config.toml
fusion_encoder_norm_position = "pre"
init = "lecun_normal"
lr = 0.00092
weight_decay = 0.2
Rows from block 3 of the image encoder of a small model that answers yes/no questions on an image's attributes, named by matrix and row number. Rows with one number belong to one neuron. Each number is 200 + 30 x the weight over its row's rms, rounded and kept within 0 to 999. All counts start at 0.
After each neuron's rows are labels from the 100 images, of 14848, where the neuron reaches its highest value: "responds to" is what is common among them. Only what is clearly more common there than usual is listed. The data: telescope images of galaxies (Galaxy Zoo DECaLS).
# fc1: MLP up (encoder.blocks.3.mlp.fc1.weight, 480x160), inputs 0-159
# fc2: MLP down (encoder.blocks.3.mlp.fc2.weight, 160x480, transposed), outputs 0-159

fc1.317,207,252,241,172,210,171,209,236,149,175,244,201,190,219,225,169,228,226,253,242,207,199,167,196,248,173,263,247,187,243,163,197,178,179,214,180,188,223,227,177,193,182,245,212,176,196,212,191,198,180,184,189,182,165,192,196,209,206,225,203,215,217,209,231,215,194,216,147,174,217,263,254,204,211,160,191,245,201,198,156,218,162,191,175,222,229,250,163,143,192,208,217,211,256,219,209,172,173,185,255,187,246,193,184,210,208,211,237,213,203,228,192,138,236,205,264,173,195,137,150,265,216,232,196,188,220,187,221,190,229,164,215,155,130,167,208,187,207,222,211,221,233,218,214,243,168,208,104,161,179,209,224,217,156,218,200,221,212,183,230
fc2.317,247,184,228,254,186,241,223,156,239,203,213,207,202,206,210,176,210,234,180,159,225,185,180,223,185,159,171,239,198,165,202,283,210,194,145,170,197,185,171,164,180,181,221,177,170,231,162,128,201,218,241,198,176,162,182,206,229,227,207,171,201,243,178,226,186,164,218,156,230,205,209,172,158,214,173,181,201,183,130,261,184,216,210,210,213,186,187,181,210,177,196,158,259,226,165,213,240,170,183,193,199,286,201,191,257,206,215,212,208,219,237,208,222,196,181,259,184,139,195,203,232,154,163,196,221,144,206,214,195,246,243,199,202,215,193,182,180,229,219,231,241,219,202,204,179,185,186,221,197,183,157,189,210,174,276,254,194,225,202,133
responds to: shape: featured or disk; edge-on disk: no; spiral arms: yes

fc1.4,226,218,174,193,242,180,166,222,177,242,157,174,192,209,185,148,206,197,151,207,189,180,233,201,177,197,165,224,180,211,192,191,192,156,273,176,228,205,231,213,210,193,206,215,184,202,192,215,182,208,271,150,175,164,223,225,229,235,200,202,201,216,177,166,208,147,188,182,185,185,203,231,222,193,186,195,218,187,207,199,250,147,204,170,193,222,229,181,237,246,193,213,163,237,244,198,166,192,218,154,166,250,169,183,229,146,220,189,187,222,169,152,214,207,182,212,227,188,215,203,214,170,158,179,197,231,173,217,175,204,204,223,183,185,160,210,221,201,209,161,165,199,239,213,189,236,221,82,137,156,180,185,210,186,212,215,181,306,269,261
fc2.4,193,204,200,183,261,166,214,195,185,184,196,186,211,222,221,229,157,187,232,177,169,163,157,199,228,215,232,221,209,231,197,228,189,171,187,226,190,210,210,203,191,219,278,141,179,229,166,198,200,190,193,263,168,199,207,168,171,196,259,217,206,217,187,224,185,199,219,210,217,183,274,144,198,169,203,178,210,217,164,187,253,262,161,239,256,264,198,173,211,261,203,205,228,205,203,169,218,196,233,235,215,230,208,186,238,241,292,223,254,196,211,229,181,165,223,233,182,226,208,218,141,188,200,157,201,207,172,245,185,161,187,229,218,199,205,187,235,247,205,189,221,170,246,191,185,256,213,227,155,179,130,191,161,164,210,175,247,200,207,198
responds to: roundness: cigar-shaped

fc1.211,210,261,181,183,210,205,205,213,202,192,211,129,157,190,234,188,160,214,220,161,215,176,173,200,212,225,222,251,212,236,207,219,167,262,172,170,196,186,183,141,148,258,230,179,205,186,199,223,183,230,219,204,162,173,183,158,202,163,238,221,177,192,216,228,173,179,172,163,187,208,208,187,186,207,165,258,234,240,182,196,206,189,175,141,221,225,230,212,177,172,173,130,159,166,246,178,163,132,212,229,215,202,223,223,209,230,194,224,216,214,197,189,121,169,204,182,200,212,187,198,218,209,134,123,188,198,209,182,222,270,196,248,221,198,196,184,202,155,194,186,246,200,232,181,173,188,176,136,225,199,202,204,210,176,248,186,148,255,167,202
fc2.211,227,228,217,238,205,262,214,200,137,198,228,140,173,177,218,171,200,189,216,166,202,223,237,162,185,195,217,191,148,142,273,222,227,244,216,156,190,160,251,209,204,141,188,161,159,181,216,176,220,197,205,264,193,200,243,120,143,214,227,199,195,209,224,223,271,195,223,151,166,224,246,203,203,207,177,227,177,211,177,178,188,215,224,203,206,177,190,231,163,160,166,238,213,243,146,268,191,154,221,217,170,235,226,209,189,194,166,160,190,232,204,197,243,231,164,253,203,259,185,212,177,218,153,212,177,194,195,196,184,220,224,217,233,216,190,186,166,185,188,182,211,209,185,182,234,197,205,169,233,242,207,225,211,197,189,232,166,189,210,242
responds to: shape: featured or disk; edge-on disk: no; spiral arms: yes

fc1.171,165,239,192,138,177,235,234,172,178,217,166,150,211,201,231,202,224,188,250,184,220,137,207,172,253,211,214,184,181,216,170,195,147,200,207,237,212,137,214,238,212,207,180,218,196,157,230,172,170,215,211,308,206,242,157,212,223,197,175,247,237,223,196,218,187,144,198,186,193,164,198,276,209,180,163,214,158,196,149,218,158,192,239,254,201,166,238,173,236,177,208,223,249,155,226,215,233,213,226,164,187,156,142,198,197,200,227,193,234,222,165,184,219,220,225,194,182,194,215,192,204,145,219,203,213,171,181,186,201,199,168,189,141,216,189,196,208,158,233,177,146,210,170,201,156,233,203,174,196,191,168,162,154,222,199,225,173,219,209,223
fc2.171,182,186,259,187,186,174,268,169,203,225,216,225,155,215,218,217,187,202,197,200,219,194,188,209,195,212,197,220,198,230,174,219,145,177,181,210,179,216,241,197,169,192,211,227,280,182,179,222,236,163,178,189,233,224,169,200,165,201,146,181,241,255,189,182,212,224,201,190,221,166,212,134,169,195,160,218,210,184,175,176,113,234,226,190,211,202,183,186,177,209,172,239,138,210,212,157,192,156,234,153,197,169,246,202,230,178,222,179,179,219,221,222,200,148,214,228,198,154,231,202,149,200,264,174,234,179,199,194,224,218,179,226,208,236,179,203,197,163,171,179,221,170,223,221,133,219,164,167,198,206,231,162,238,187,230,212,164,312,181,222
responds to: edge-on disk: no; spiral arms: yes

fc1.97,205,206,198,141,215,182,242,194,202,209,186,215,201,157,202,228,237,181,172,151,177,223,149,201,206,243,189,194,169,181,218,185,172,217,193,209,255,212,225,211,269,202,128,204,201,216,158,206,182,218,219,250,192,184,200,192,218,152,202,206,173,202,195,185,191,169,181,180,185,182,252,210,173,226,166,223,148,249,232,165,189,224,212,200,189,203,214,170,211,189,206,192,155,154,221,156,206,215,256,168,203,136,146,260,208,231,241,184,214,167,194,153,223,202,194,286,191,158,228,156,179,183,220,180,207,189,188,220,247,220,196,185,277,242,194,193,223,223,124,195,207,238,222,174,256,208,225,201,155,205,195,181,155,210,203,184,242,250,184,261
fc2.97,223,183,214,201,159,231,237,200,187,178,209,226,171,226,186,191,201,189,176,164,190,201,213,220,224,208,229,199,210,237,239,151,217,191,213,210,197,222,239,191,219,183,205,268,250,193,204,205,195,203,222,222,240,180,227,196,202,257,163,149,151,218,231,212,196,233,202,153,217,161,81,175,259,147,204,174,167,181,192,200,248,181,210,207,226,164,198,229,223,194,215,216,158,182,171,166,196,254,225,229,172,189,182,231,164,190,194,167,212,151,138,255,171,238,175,171,130,153,178,223,147,170,195,198,168,239,175,232,193,212,240,169,157,205,177,201,239,216,221,165,279,224,190,211,199,229,216,203,195,224,204,182,222,228,188,141,221,206,189,211
responds to: spiral arms: yes

fc1.328,242,254,213,224,265,198,136,157,186,193,187,151,219,151,211,152,149,209,164,187,166,227,168,219,205,202,187,155,225,187,204,200,244,194,212,216,229,182,213,181,179,218,176,190,134,256,211,174,201,254,237,213,152,203,250,222,176,205,181,201,175,267,212,191,234,201,224,194,161,188,214,248,230,221,208,251,228,169,202,214,210,180,201,205,142,206,210,161,204,235,178,203,219,172,208,173,174,204,198,185,166,234,193,194,229,182,205,186,166,178,188,157,248,228,221,218,226,202,222,135,150,183,203,203,202,194,207,185,220,226,198,211,206,218,259,219,178,206,201,243,203,189,218,233,178,222,172,120,116,227,188,229,173,244,220,134,158,143,197,211
fc2.328,192,189,194,145,164,208,224,136,144,192,185,199,176,174,181,192,192,174,193,173,185,194,198,160,229,232,234,197,144,152,211,253,184,211,166,199,221,204,244,190,191,215,175,192,208,188,210,191,222,161,163,150,213,197,226,182,214,166,140,193,198,186,200,247,172,234,228,230,161,186,204,259,231,227,197,164,239,134,206,243,179,186,237,223,199,198,222,253,179,202,226,162,182,188,259,165,234,212,240,233,170,123,199,221,225,254,229,179,154,172,190,207,194,242,213,181,207,198,178,218,213,212,186,188,180,215,213,205,176,141,174,140,183,205,229,201,225,204,188,182,253,178,219,145,232,240,198,210,195,154,202,158,197,214,190,129,170,172,189,285
responds to: edge-on disk: no; spiral arms: yes

fc1.384,161,222,211,279,226,191,191,250,161,215,274,167,199,184,215,166,257,232,207,221,182,212,204,158,187,184,158,172,208,197,183,198,236,195,206,216,178,149,222,218,226,215,211,160,219,196,278,258,128,160,224,184,171,171,177,213,190,143,229,183,205,200,221,233,165,179,179,160,144,241,188,206,231,219,199,205,226,165,194,237,212,172,154,189,212,157,213,222,198,172,203,195,196,164,210,232,211,195,207,189,170,134,207,148,206,229,176,178,266,199,219,210,197,217,208,256,179,176,269,221,182,171,203,195,218,227,209,211,238,230,244,210,181,194,190,234,174,227,225,257,204,149,159,210,262,211,228,198,230,213,236,222,182,192,175,233,199,237,160,190
fc2.384,190,171,216,182,195,191,192,175,202,226,179,166,211,194,201,206,190,252,242,240,188,156,198,145,198,232,155,209,273,269,150,195,156,205,218,219,211,190,166,158,156,185,219,227,250,201,198,219,187,246,205,199,234,156,164,207,166,196,240,214,221,273,219,210,210,206,227,204,196,238,201,209,205,191,194,153,176,226,171,220,186,206,229,176,170,201,171,160,216,220,199,208,166,187,226,194,231,230,206,172,266,208,224,174,218,149,181,162,180,230,241,221,213,185,178,234,176,168,165,203,194,169,199,156,182,187,156,159,227,206,151,212,216,224,193,214,241,190,241,183,164,158,260,216,135,274,188,199,230,213,225,214,168,239,273,237,157,251,194,224
responds to: spiral arms: yes

fc1.418,188,221,240,200,203,186,190,214,141,163,207,159,243,170,192,265,197,192,237,180,233,204,139,193,203,191,194,191,202,207,196,239,246,144,186,232,188,127,177,266,182,172,203,193,218,224,204,240,173,181,180,169,192,188,180,221,223,215,245,227,182,208,214,185,248,161,222,210,219,280,231,204,210,188,219,208,180,234,160,192,162,198,209,172,177,189,266,221,154,231,216,198,196,227,253,132,153,189,215,189,158,177,128,211,185,167,228,186,218,167,215,193,197,199,236,148,228,195,210,174,170,195,195,213,203,273,180,155,202,185,214,245,228,219,214,215,221,211,161,278,157,187,148,203,241,201,186,183,221,201,220,196,212,173,209,175,191,184,194,129
fc2.418,199,188,187,206,199,232,208,133,162,181,190,232,170,178,307,168,252,174,160,220,247,204,253,229,159,253,246,135,213,197,183,147,234,222,191,179,245,173,216,191,209,192,148,240,219,180,192,226,164,165,242,146,198,221,189,143,208,158,191,208,193,229,246,191,180,200,190,179,229,157,195,157,201,199,183,147,190,199,210,195,179,170,206,202,301,220,202,216,170,185,179,189,146,189,206,227,159,173,215,208,172,200,182,205,207,219,219,190,189,199,140,194,169,223,187,209,259,202,210,161,144,201,180,220,216,240,184,169,221,239,200,212,213,219,202,195,184,224,165,165,232,215,202,172,178,189,189,222,221,175,189,208,200,202,218,226,251,147,251,186
responds to: roundness: cigar-shaped

fc1.35,193,221,157,188,183,202,181,224,190,231,182,218,232,235,254,176,252,172,247,162,253,175,190,152,192,239,231,199,194,203,202,223,197,192,156,178,264,168,187,185,156,184,208,209,239,182,171,175,208,185,226,193,164,174,243,217,197,226,226,251,188,207,231,180,149,199,185,213,217,204,231,206,211,237,204,175,224,233,132,196,230,193,239,232,165,256,213,184,154,245,235,193,251,216,202,208,147,191,199,100,149,159,200,181,209,161,208,216,217,232,213,227,203,186,168,182,136,205,221,157,216,207,224,187,183,217,208,205,160,142,175,229,199,208,200,220,185,203,222,244,265,229,179,156,216,197,158,191,166,216,161,197,202,151,218,257,179,251,181,188
fc2.35,172,262,195,217,160,228,234,198,185,209,211,168,214,215,130,213,211,149,235,179,191,250,248,250,199,205,183,221,173,186,195,209,155,247,172,190,149,163,217,164,197,201,243,173,215,189,193,210,197,185,180,193,241,256,230,198,193,241,199,242,241,208,210,192,233,159,259,200,214,226,217,187,161,214,210,228,203,160,201,177,193,162,271,227,156,191,241,231,130,191,195,164,245,147,162,173,234,194,256,189,216,226,211,201,163,188,198,232,209,200,212,192,227,202,268,187,192,175,220,219,204,244,158,192,179,265,162,176,167,167,239,217,151,203,229,233,189,196,180,203,273,251,235,195,154,190,219,208,198,209,214,198,165,170,195,219,249,212,205,187
responds to: shape: featured or disk; edge-on disk: no; spiral arms: yes

fc1.131,207,212,177,186,194,155,254,182,179,190,226,263,212,224,211,167,171,171,236,197,167,170,243,242,190,213,239,204,230,246,160,147,166,199,241,171,211,132,165,233,204,151,234,206,224,221,172,220,197,187,184,154,163,205,226,247,183,228,160,166,182,205,206,200,197,217,238,235,209,221,189,218,182,222,191,215,207,205,156,188,261,178,211,188,240,204,262,170,172,200,251,183,231,193,212,173,192,186,239,206,260,178,174,311,211,176,207,182,211,201,224,206,227,204,188,243,154,246,177,207,190,203,211,175,150,229,152,231,224,236,237,225,176,129,191,189,159,162,167,199,217,228,176,238,200,181,204,206,169,226,191,155,181,185,204,208,208,228,230,152
fc2.131,154,227,212,221,208,232,216,258,181,252,238,199,123,274,218,201,200,198,268,193,173,200,250,247,180,208,229,174,190,210,186,195,198,248,247,195,157,214,190,189,252,234,181,135,218,154,126,180,209,216,205,181,167,255,174,181,218,220,222,210,214,249,173,179,215,186,217,208,150,182,208,190,210,227,176,258,185,168,187,214,255,156,198,217,210,218,262,240,171,197,186,146,208,195,101,225,196,173,217,202,162,208,183,218,176,212,264,227,157,200,178,178,185,202,170,225,231,222,205,153,200,197,217,246,165,176,190,178,160,206,203,256,183,197,190,203,179,189,208,201,252,196,200,191,229,245,234,190,198,188,204,206,211,226,205,181,199,180,186,205
responds to: shape: featured or disk; edge-on disk: no