From a checkpoint of a small model that answers yes/no questions on an image's attributes.
Data: 44167 training examples, 74.8 epochs.
Rows from block 9 of the image encoder of a small model that answers yes/no questions on an image's attributes, named by matrix and row number. Rows with one number belong to one neuron. Each number is 200 + 40 x the weight over its row's rms, rounded and kept within 0 to 999. All counts start at 0.
Before each neuron's rows are labels from the 100 images, of 14848, where the neuron reaches its highest value: "top examples" is what is common among them; "colour at peak" is the nearest of a few named colours to the mean colour under the peak. Only what is clearly more common there than usual is listed. The data: telescope images of galaxies (Galaxy Zoo DECaLS). In brackets: how many of the 100.
# fc1: MLP up (encoder.blocks.9.mlp.fc1.weight, 960x320), inputs 214-319
# fc2: MLP down (encoder.blocks.9.mlp.fc2.weight, 320x960, transposed), outputs 214-319

top examples: spiral arms: yes (50); spiral winding: tight (38); bulge size: small (32)
colour at peak: brown (59)
fc1.724,127,204,262,227,230,169,152,200,164,238,160,200,217,195,165,209,211,210,244,202,160,129,195,191,185,188,181,182,151,171,127,245,179,149,200,160,193,96,154,180,226,253,251,228,214,242,116,269,256,210,205,205,198,218,288,101,127,169,217,144,173,203,204,218,237,200,204,176,215,192,163,173,238,294,146,183,169,229,214,227,131,253,206,138,149,192,198,150,136,254,169,171,222,237,229,151,120,191,204,232,240,217,241,247,166,176
fc2.724,170,168,166,226,156,181,201,216,217,193,211,132,157,210,211,207,162,115,189,178,243,259,209,161,204,267,141,211,138,185,184,233,159,268,180,171,243,253,170,171,158,151,212,264,163,178,188,167,217,174,138,243,107,256,184,206,198,183,259,205,205,201,175,259,214,295,213,220,286,319,224,205,86,110,204,208,180,179,233,201,207,182,163,222,212,185,183,302,175,227,182,190,266,235,243,220,245,175,179,184,230,215,178,189,268,202

top examples: roundness: cigar-shaped (26)
colour at peak: brown (91)
fc1.68,220,218,178,148,235,117,194,167,185,240,162,137,207,154,288,217,133,182,226,99,216,148,217,224,127,234,217,229,142,211,250,218,202,184,231,199,192,239,196,159,179,187,193,244,149,253,235,240,177,179,280,161,176,279,159,196,219,162,209,152,250,108,266,136,232,214,195,236,251,160,224,163,284,188,159,223,156,194,185,161,124,230,261,211,253,186,164,262,198,259,256,190,214,125,240,190,270,193,225,236,287,235,155,163,218,284
fc2.68,226,148,198,243,128,147,207,131,190,169,173,172,204,188,213,223,141,75,183,182,222,202,198,204,218,136,176,210,223,221,173,192,236,235,217,197,216,189,255,222,150,191,185,212,176,207,165,208,185,242,212,164,259,130,274,159,89,165,258,286,282,170,244,238,221,229,238,189,181,248,158,224,190,137,234,186,195,151,201,194,204,236,147,241,140,270,202,271,221,262,199,150,212,197,247,196,249,208,204,192,176,198,172,209,265,200

top examples: shape: featured or disk (64); edge-on disk: no (58); spiral arms: yes (44)
colour at peak: brown (54)
fc1.360,237,160,176,143,215,237,239,209,255,224,291,194,148,233,241,274,267,166,188,189,222,263,152,218,253,117,181,121,206,196,191,147,141,175,222,176,219,171,207,232,257,144,230,240,216,169,147,102,226,246,169,183,254,162,150,280,193,198,241,197,185,182,214,151,158,286,227,216,270,109,183,168,179,192,194,217,202,201,198,229,242,189,188,275,217,240,168,105,194,179,202,260,182,157,216,207,135,214,244,242,166,205,281,284,216,225
fc2.360,155,175,191,234,197,190,243,183,241,233,131,118,223,191,230,165,183,196,199,149,250,189,239,217,157,205,191,250,177,175,223,188,180,264,180,263,184,161,162,162,196,219,175,126,196,244,175,219,257,139,192,166,221,222,216,206,191,174,293,214,143,176,138,265,202,213,187,182,229,153,208,216,175,222,238,230,186,282,223,192,207,334,189,261,247,231,206,160,144,309,205,194,229,183,227,173,198,114,180,198,210,180,205,275,135,242

top examples: roundness: round (67)
colour at peak: brown (83)
fc1.756,195,151,219,163,224,265,238,184,185,189,205,162,183,207,258,260,221,245,198,112,169,266,165,192,166,220,239,202,207,198,178,191,200,170,196,143,221,219,238,211,181,190,182,204,169,204,198,55,187,156,163,255,186,197,154,180,202,205,218,215,206,177,207,126,149,203,229,255,197,250,159,161,166,197,251,256,216,118,199,193,145,288,154,172,217,144,216,233,254,229,223,154,143,243,129,213,178,190,230,158,192,154,179,169,189,257
fc2.756,193,125,112,220,160,196,190,285,215,172,226,241,211,230,164,232,197,199,184,223,211,180,243,192,191,264,187,188,150,228,128,215,229,287,194,229,180,205,140,208,272,186,214,258,232,110,225,143,128,143,246,276,126,194,222,190,143,157,141,210,288,233,165,254,203,158,194,246,227,228,133,217,169,220,196,182,234,237,186,176,201,224,262,156,298,199,221,243,187,247,141,151,195,239,185,263,220,171,206,202,258,164,249,159,214,187

top examples: edge-on disk: yes (33)
colour at peak: brown (48)
fc1.475,165,119,270,206,206,225,243,195,174,221,233,177,200,226,152,185,217,169,219,145,128,256,204,230,199,218,155,157,231,252,216,184,128,192,187,149,200,212,181,218,189,215,314,159,200,233,228,196,123,241,203,190,127,249,206,175,203,175,193,130,190,174,209,204,228,205,247,166,254,146,215,259,226,248,200,179,224,169,125,165,159,244,206,190,186,124,190,195,257,135,218,263,209,205,190,170,142,174,186,248,237,196,210,194,237,139
fc2.475,162,163,160,190,164,274,168,254,190,188,197,215,252,249,246,201,190,185,214,171,175,175,152,174,238,218,239,200,258,177,219,233,222,152,201,172,187,206,240,189,160,184,173,292,161,189,117,246,130,118,160,213,142,211,219,148,194,136,227,188,231,218,213,172,249,173,270,206,168,190,147,182,205,202,154,198,197,137,244,271,185,154,221,163,192,149,183,150,186,161,227,121,122,163,169,248,213,187,185,172,258,207,194,183,216,185

top examples: shape: featured or disk (64); edge-on disk: no (51); spiral arms: yes (40)
colour at peak: brown (49)
fc1.258,238,193,139,207,242,172,171,281,135,195,237,237,142,113,239,191,215,178,233,179,172,221,158,210,255,211,175,141,236,207,241,219,170,199,194,201,191,213,211,207,244,186,196,196,201,195,153,208,176,224,190,214,251,111,170,169,159,192,226,125,198,159,214,282,174,221,232,258,261,168,211,166,192,182,182,243,187,261,133,201,170,266,171,222,162,209,102,149,210,172,245,144,147,241,214,194,132,191,231,165,244,231,206,179,224,195
fc2.258,215,134,242,196,192,195,242,203,216,233,184,201,143,166,166,258,188,189,117,271,148,219,217,208,243,175,168,156,233,262,167,204,120,266,208,227,196,144,142,196,222,215,241,181,267,158,276,239,177,197,166,184,250,202,195,283,184,244,265,170,137,206,180,212,143,237,150,198,189,217,248,202,204,181,219,160,242,215,158,190,182,188,221,218,204,228,201,269,156,212,214,250,126,223,166,193,191,189,242,139,241,170,193,212,129,253

top examples: edge-on disk: no (53); bar: no (34)
colour at peak: brown (46)
fc1.482,253,177,227,155,224,156,244,181,203,252,211,192,172,175,287,208,188,151,244,231,251,191,199,188,201,160,198,160,207,208,213,146,171,189,188,183,165,250,200,209,242,158,189,261,205,233,234,188,236,206,203,131,206,231,120,228,230,171,148,197,181,220,197,140,191,244,218,170,191,164,178,235,141,237,184,203,239,187,232,206,151,213,182,166,192,224,233,218,158,178,183,255,180,227,148,213,163,220,230,164,219,206,315,162,214,265
fc2.482,189,168,180,151,170,321,278,188,203,245,184,154,181,208,249,165,179,177,180,172,284,233,196,156,215,87,150,226,206,181,179,227,102,187,186,194,199,193,132,207,240,126,182,139,162,173,277,270,189,212,184,170,168,228,200,193,184,257,179,177,206,180,219,219,173,248,179,211,226,160,201,181,143,208,172,179,199,214,168,261,212,234,156,226,165,206,189,226,176,257,202,219,247,210,211,198,190,136,177,136,263,140,207,132,164,254

top examples: roundness: in between (61)
colour at peak: brown (69)
fc1.743,175,243,202,250,198,161,192,269,196,229,125,169,254,209,135,184,254,198,197,197,197,169,155,206,226,237,212,270,153,282,216,180,217,165,118,144,132,163,270,174,240,215,217,246,199,136,279,208,251,172,245,214,230,218,227,205,153,166,176,181,163,143,213,209,182,224,262,301,253,176,225,231,242,182,164,212,232,176,198,221,154,197,230,201,210,132,182,193,168,247,220,243,233,191,275,253,180,222,214,220,190,182,174,212,195,228
fc2.743,206,229,210,184,209,189,274,209,168,216,218,219,321,173,195,156,175,96,206,168,159,189,188,243,170,151,170,152,148,205,209,149,191,215,194,282,218,218,262,116,184,221,264,137,201,139,248,235,263,222,179,172,202,190,238,229,168,220,178,240,195,154,179,206,221,236,191,254,138,206,228,266,173,172,262,198,214,217,163,137,196,246,159,130,148,179,212,260,189,220,193,213,211,256,192,149,168,226,177,215,170,249,232,128,195,166

top examples: roundness: cigar-shaped (29)
colour at peak: brown (56)
fc1.63,178,216,195,205,212,163,165,207,240,234,285,152,222,215,284,219,238,220,186,181,188,182,187,253,217,235,229,145,264,207,201,158,253,174,152,205,236,149,164,199,171,185,96,158,231,136,225,155,249,90,187,207,167,190,125,275,211,174,256,176,210,143,189,204,127,153,237,249,230,209,247,239,191,205,230,193,213,232,237,147,108,217,132,161,210,241,229,124,243,169,234,189,221,185,154,241,237,185,213,273,186,251,179,176,232,295
fc2.63,165,171,240,229,218,220,122,202,134,152,151,224,223,229,189,179,213,226,135,227,180,218,209,232,193,142,198,203,258,269,227,181,174,174,248,195,168,176,196,187,227,172,143,202,207,205,164,233,187,210,240,162,209,215,193,183,115,203,260,198,234,193,272,186,177,192,216,196,243,175,192,231,164,216,226,159,214,258,171,236,187,206,221,239,242,224,207,205,231,207,190,190,238,169,152,244,250,249,159,187,216,175,177,129,217,152

top examples: roundness: cigar-shaped (26)
colour at peak: brown (58)
fc1.217,199,188,196,190,207,195,203,208,153,211,119,115,179,213,224,212,189,213,194,169,221,223,164,287,180,203,161,166,207,196,101,187,186,140,247,200,247,282,236,195,209,222,225,176,179,181,191,179,213,221,203,159,251,259,119,169,261,158,286,204,216,181,224,193,231,161,189,173,233,198,261,291,240,183,251,271,169,110,153,203,237,194,171,202,206,204,164,141,288,211,191,219,146,274,199,208,225,229,144,220,196,253,220,185,240,181
fc2.217,153,177,224,227,203,140,169,162,141,143,252,292,268,203,190,198,125,168,205,182,168,123,141,208,192,209,221,131,226,173,139,201,217,192,250,183,235,143,260,200,204,185,247,147,177,186,284,123,204,196,247,247,219,215,218,150,148,165,189,229,164,170,255,198,246,219,259,157,139,272,273,188,225,217,219,203,211,187,170,154,255,131,208,197,232,215,207,252,224,170,186,197,190,277,191,204,247,213,207,198,265,240,205,151,190,230

top examples: roundness: round (43)
colour at peak: brown (44)
fc1.203,174,203,277,182,239,221,237,213,157,195,239,210,163,219,272,185,192,247,173,186,185,301,116,227,204,174,205,183,159,220,136,200,179,173,238,232,141,204,239,180,216,172,231,233,288,146,164,218,196,182,144,274,181,163,120,174,219,252,210,178,271,253,162,187,123,222,213,232,193,113,168,195,290,251,250,234,177,190,174,167,169,142,274,234,163,190,169,250,273,255,143,161,191,164,220,206,201,223,253,185,191,249,256,208,164,227
fc2.203,255,170,202,210,191,142,283,219,187,122,228,278,167,195,220,214,199,300,177,228,209,212,266,179,246,212,214,231,195,145,204,246,158,175,198,216,297,214,227,248,250,165,243,211,174,186,163,186,113,223,153,275,230,225,179,208,227,255,120,197,202,202,188,223,194,122,176,224,214,235,163,201,199,214,266,236,180,168,202,263,283,208,177,149,262,219,114,211,159,203,238,189,200,210,169,186,213,168,186,281,218,195,167,233,184,189

top examples: edge-on disk: no (50); spiral arms: yes (40); bar: no (31)
colour at peak: brown (63)
fc1.275,152,248,220,170,214,141,244,228,169,295,148,189,315,258,173,223,183,188,172,200,185,152,219,207,212,209,255,234,191,139,205,198,202,225,121,230,194,221,257,143,192,238,287,259,214,199,189,185,132,182,159,184,194,221,214,236,171,196,169,178,153,225,246,241,200,135,222,236,197,178,158,183,172,198,208,209,133,236,197,239,220,260,165,236,253,139,216,209,229,113,106,239,145,220,162,187,146,276,258,173,190,233,263,179,223,180
fc2.275,144,219,184,168,235,225,212,253,209,203,184,184,216,169,224,173,163,177,167,196,237,225,239,165,185,163,157,250,190,215,221,180,171,238,174,257,213,152,135,213,259,185,190,154,216,206,212,226,176,138,214,168,180,182,195,202,205,195,189,277,121,199,133,235,219,279,115,207,267,161,198,198,191,209,187,169,237,174,226,221,163,205,168,184,167,132,208,212,176,128,214,229,222,237,205,220,123,137,187,183,153,238,208,212,43,208

top examples: roundness: in between (65)
colour at peak: brown (67)
fc1.511,173,268,203,196,284,152,178,181,197,207,142,204,316,103,195,207,198,120,215,160,241,190,199,259,133,227,209,168,243,233,188,223,242,230,229,208,201,226,242,172,185,153,176,196,281,235,176,346,186,163,224,207,219,248,206,228,220,266,202,193,251,153,209,148,141,186,210,264,204,224,251,223,264,211,195,196,207,206,197,175,158,185,184,202,219,206,222,139,216,256,287,209,192,99,222,279,157,140,209,147,208,217,222,198,231,235
fc2.511,190,182,175,227,172,109,150,187,187,176,227,194,228,241,193,236,210,152,202,180,203,220,223,223,188,226,113,179,148,236,236,177,225,197,220,211,223,231,216,184,214,205,235,181,196,266,146,144,181,207,223,264,192,198,205,146,163,208,225,259,180,177,147,214,228,250,158,171,158,175,241,153,181,134,240,184,238,147,253,182,157,213,169,230,163,209,141,146,182,183,211,182,190,229,229,188,196,255,219,250,209,190,96,179,224,131

top examples: spiral arms: yes (41); spiral winding: tight (25)
colour at peak: brown (51)
fc1.602,190,282,171,165,159,209,186,198,218,188,113,176,122,184,124,182,276,153,198,275,192,212,210,242,204,216,208,136,154,190,243,211,228,113,164,162,234,213,242,178,237,217,202,177,175,228,215,248,172,191,295,237,181,207,253,161,125,194,227,199,240,134,163,250,182,255,279,214,190,197,170,195,269,156,233,227,172,107,158,196,177,236,169,133,146,200,186,225,160,242,238,198,295,204,262,225,172,220,230,269,152,218,157,202,188,182
fc2.602,191,238,213,126,180,222,281,271,212,182,187,183,190,248,172,225,217,137,223,162,158,184,193,250,158,189,182,172,159,153,224,170,179,191,235,160,228,218,227,252,179,186,189,185,210,210,180,200,144,190,161,135,115,253,185,231,165,181,209,164,263,224,225,210,173,232,202,141,253,229,217,115,164,158,248,161,100,151,199,151,183,142,168,208,162,275,197,163,248,138,224,129,226,226,210,148,268,190,262,208,172,201,151,111,200,198

top examples: edge-on disk: no (51); spiral arms: yes (43)
colour at peak: brown (52)
fc1.730,244,150,138,186,159,180,154,265,211,196,246,248,143,255,241,268,222,220,274,179,210,200,253,241,167,103,241,107,145,195,239,192,210,249,205,226,183,149,214,219,218,206,164,248,264,210,188,171,212,214,145,123,185,181,92,193,194,205,216,260,205,252,207,156,119,236,174,211,215,188,141,209,193,188,254,272,177,145,146,196,189,135,207,170,242,197,174,126,193,137,191,211,173,173,251,243,177,238,168,218,232,268,216,216,160,181
fc2.730,173,240,206,151,198,181,185,220,193,230,191,184,249,183,195,216,215,115,267,162,215,272,223,175,175,175,158,226,177,250,186,163,154,217,242,202,222,162,212,142,156,95,187,206,212,201,211,204,242,121,237,192,174,204,157,215,224,123,191,199,183,203,185,196,246,176,162,238,208,267,238,234,153,142,203,155,294,238,242,212,194,186,151,230,242,154,252,223,199,272,216,174,283,267,203,183,199,186,166,215,177,224,126,188,161,168

top examples: roundness: round (44)
colour at peak: brown (80)
fc1.610,165,203,216,141,236,219,139,160,184,206,265,230,224,205,225,241,157,107,226,183,158,214,248,181,161,184,147,141,159,203,182,254,213,219,150,163,139,205,228,137,226,184,240,234,259,219,222,151,166,118,141,170,175,262,226,231,285,164,163,196,190,176,234,173,141,167,242,210,217,218,206,95,128,190,242,175,165,133,282,157,114,141,153,254,220,164,192,178,193,158,147,247,192,187,180,171,221,145,185,130,235,188,187,143,208,228
fc2.610,241,170,223,267,151,248,156,188,236,248,204,212,261,230,233,198,204,150,131,187,164,262,207,264,222,166,181,257,247,121,210,168,265,192,165,145,102,226,166,223,158,221,255,179,180,225,177,202,200,192,239,216,196,192,233,193,157,182,168,209,296,248,217,282,196,190,253,280,193,229,186,178,309,180,160,214,240,168,177,169,202,173,145,163,195,298,217,179,245,253,218,167,210,113,253,180,212,202,195,101,154,155,199,173,209,185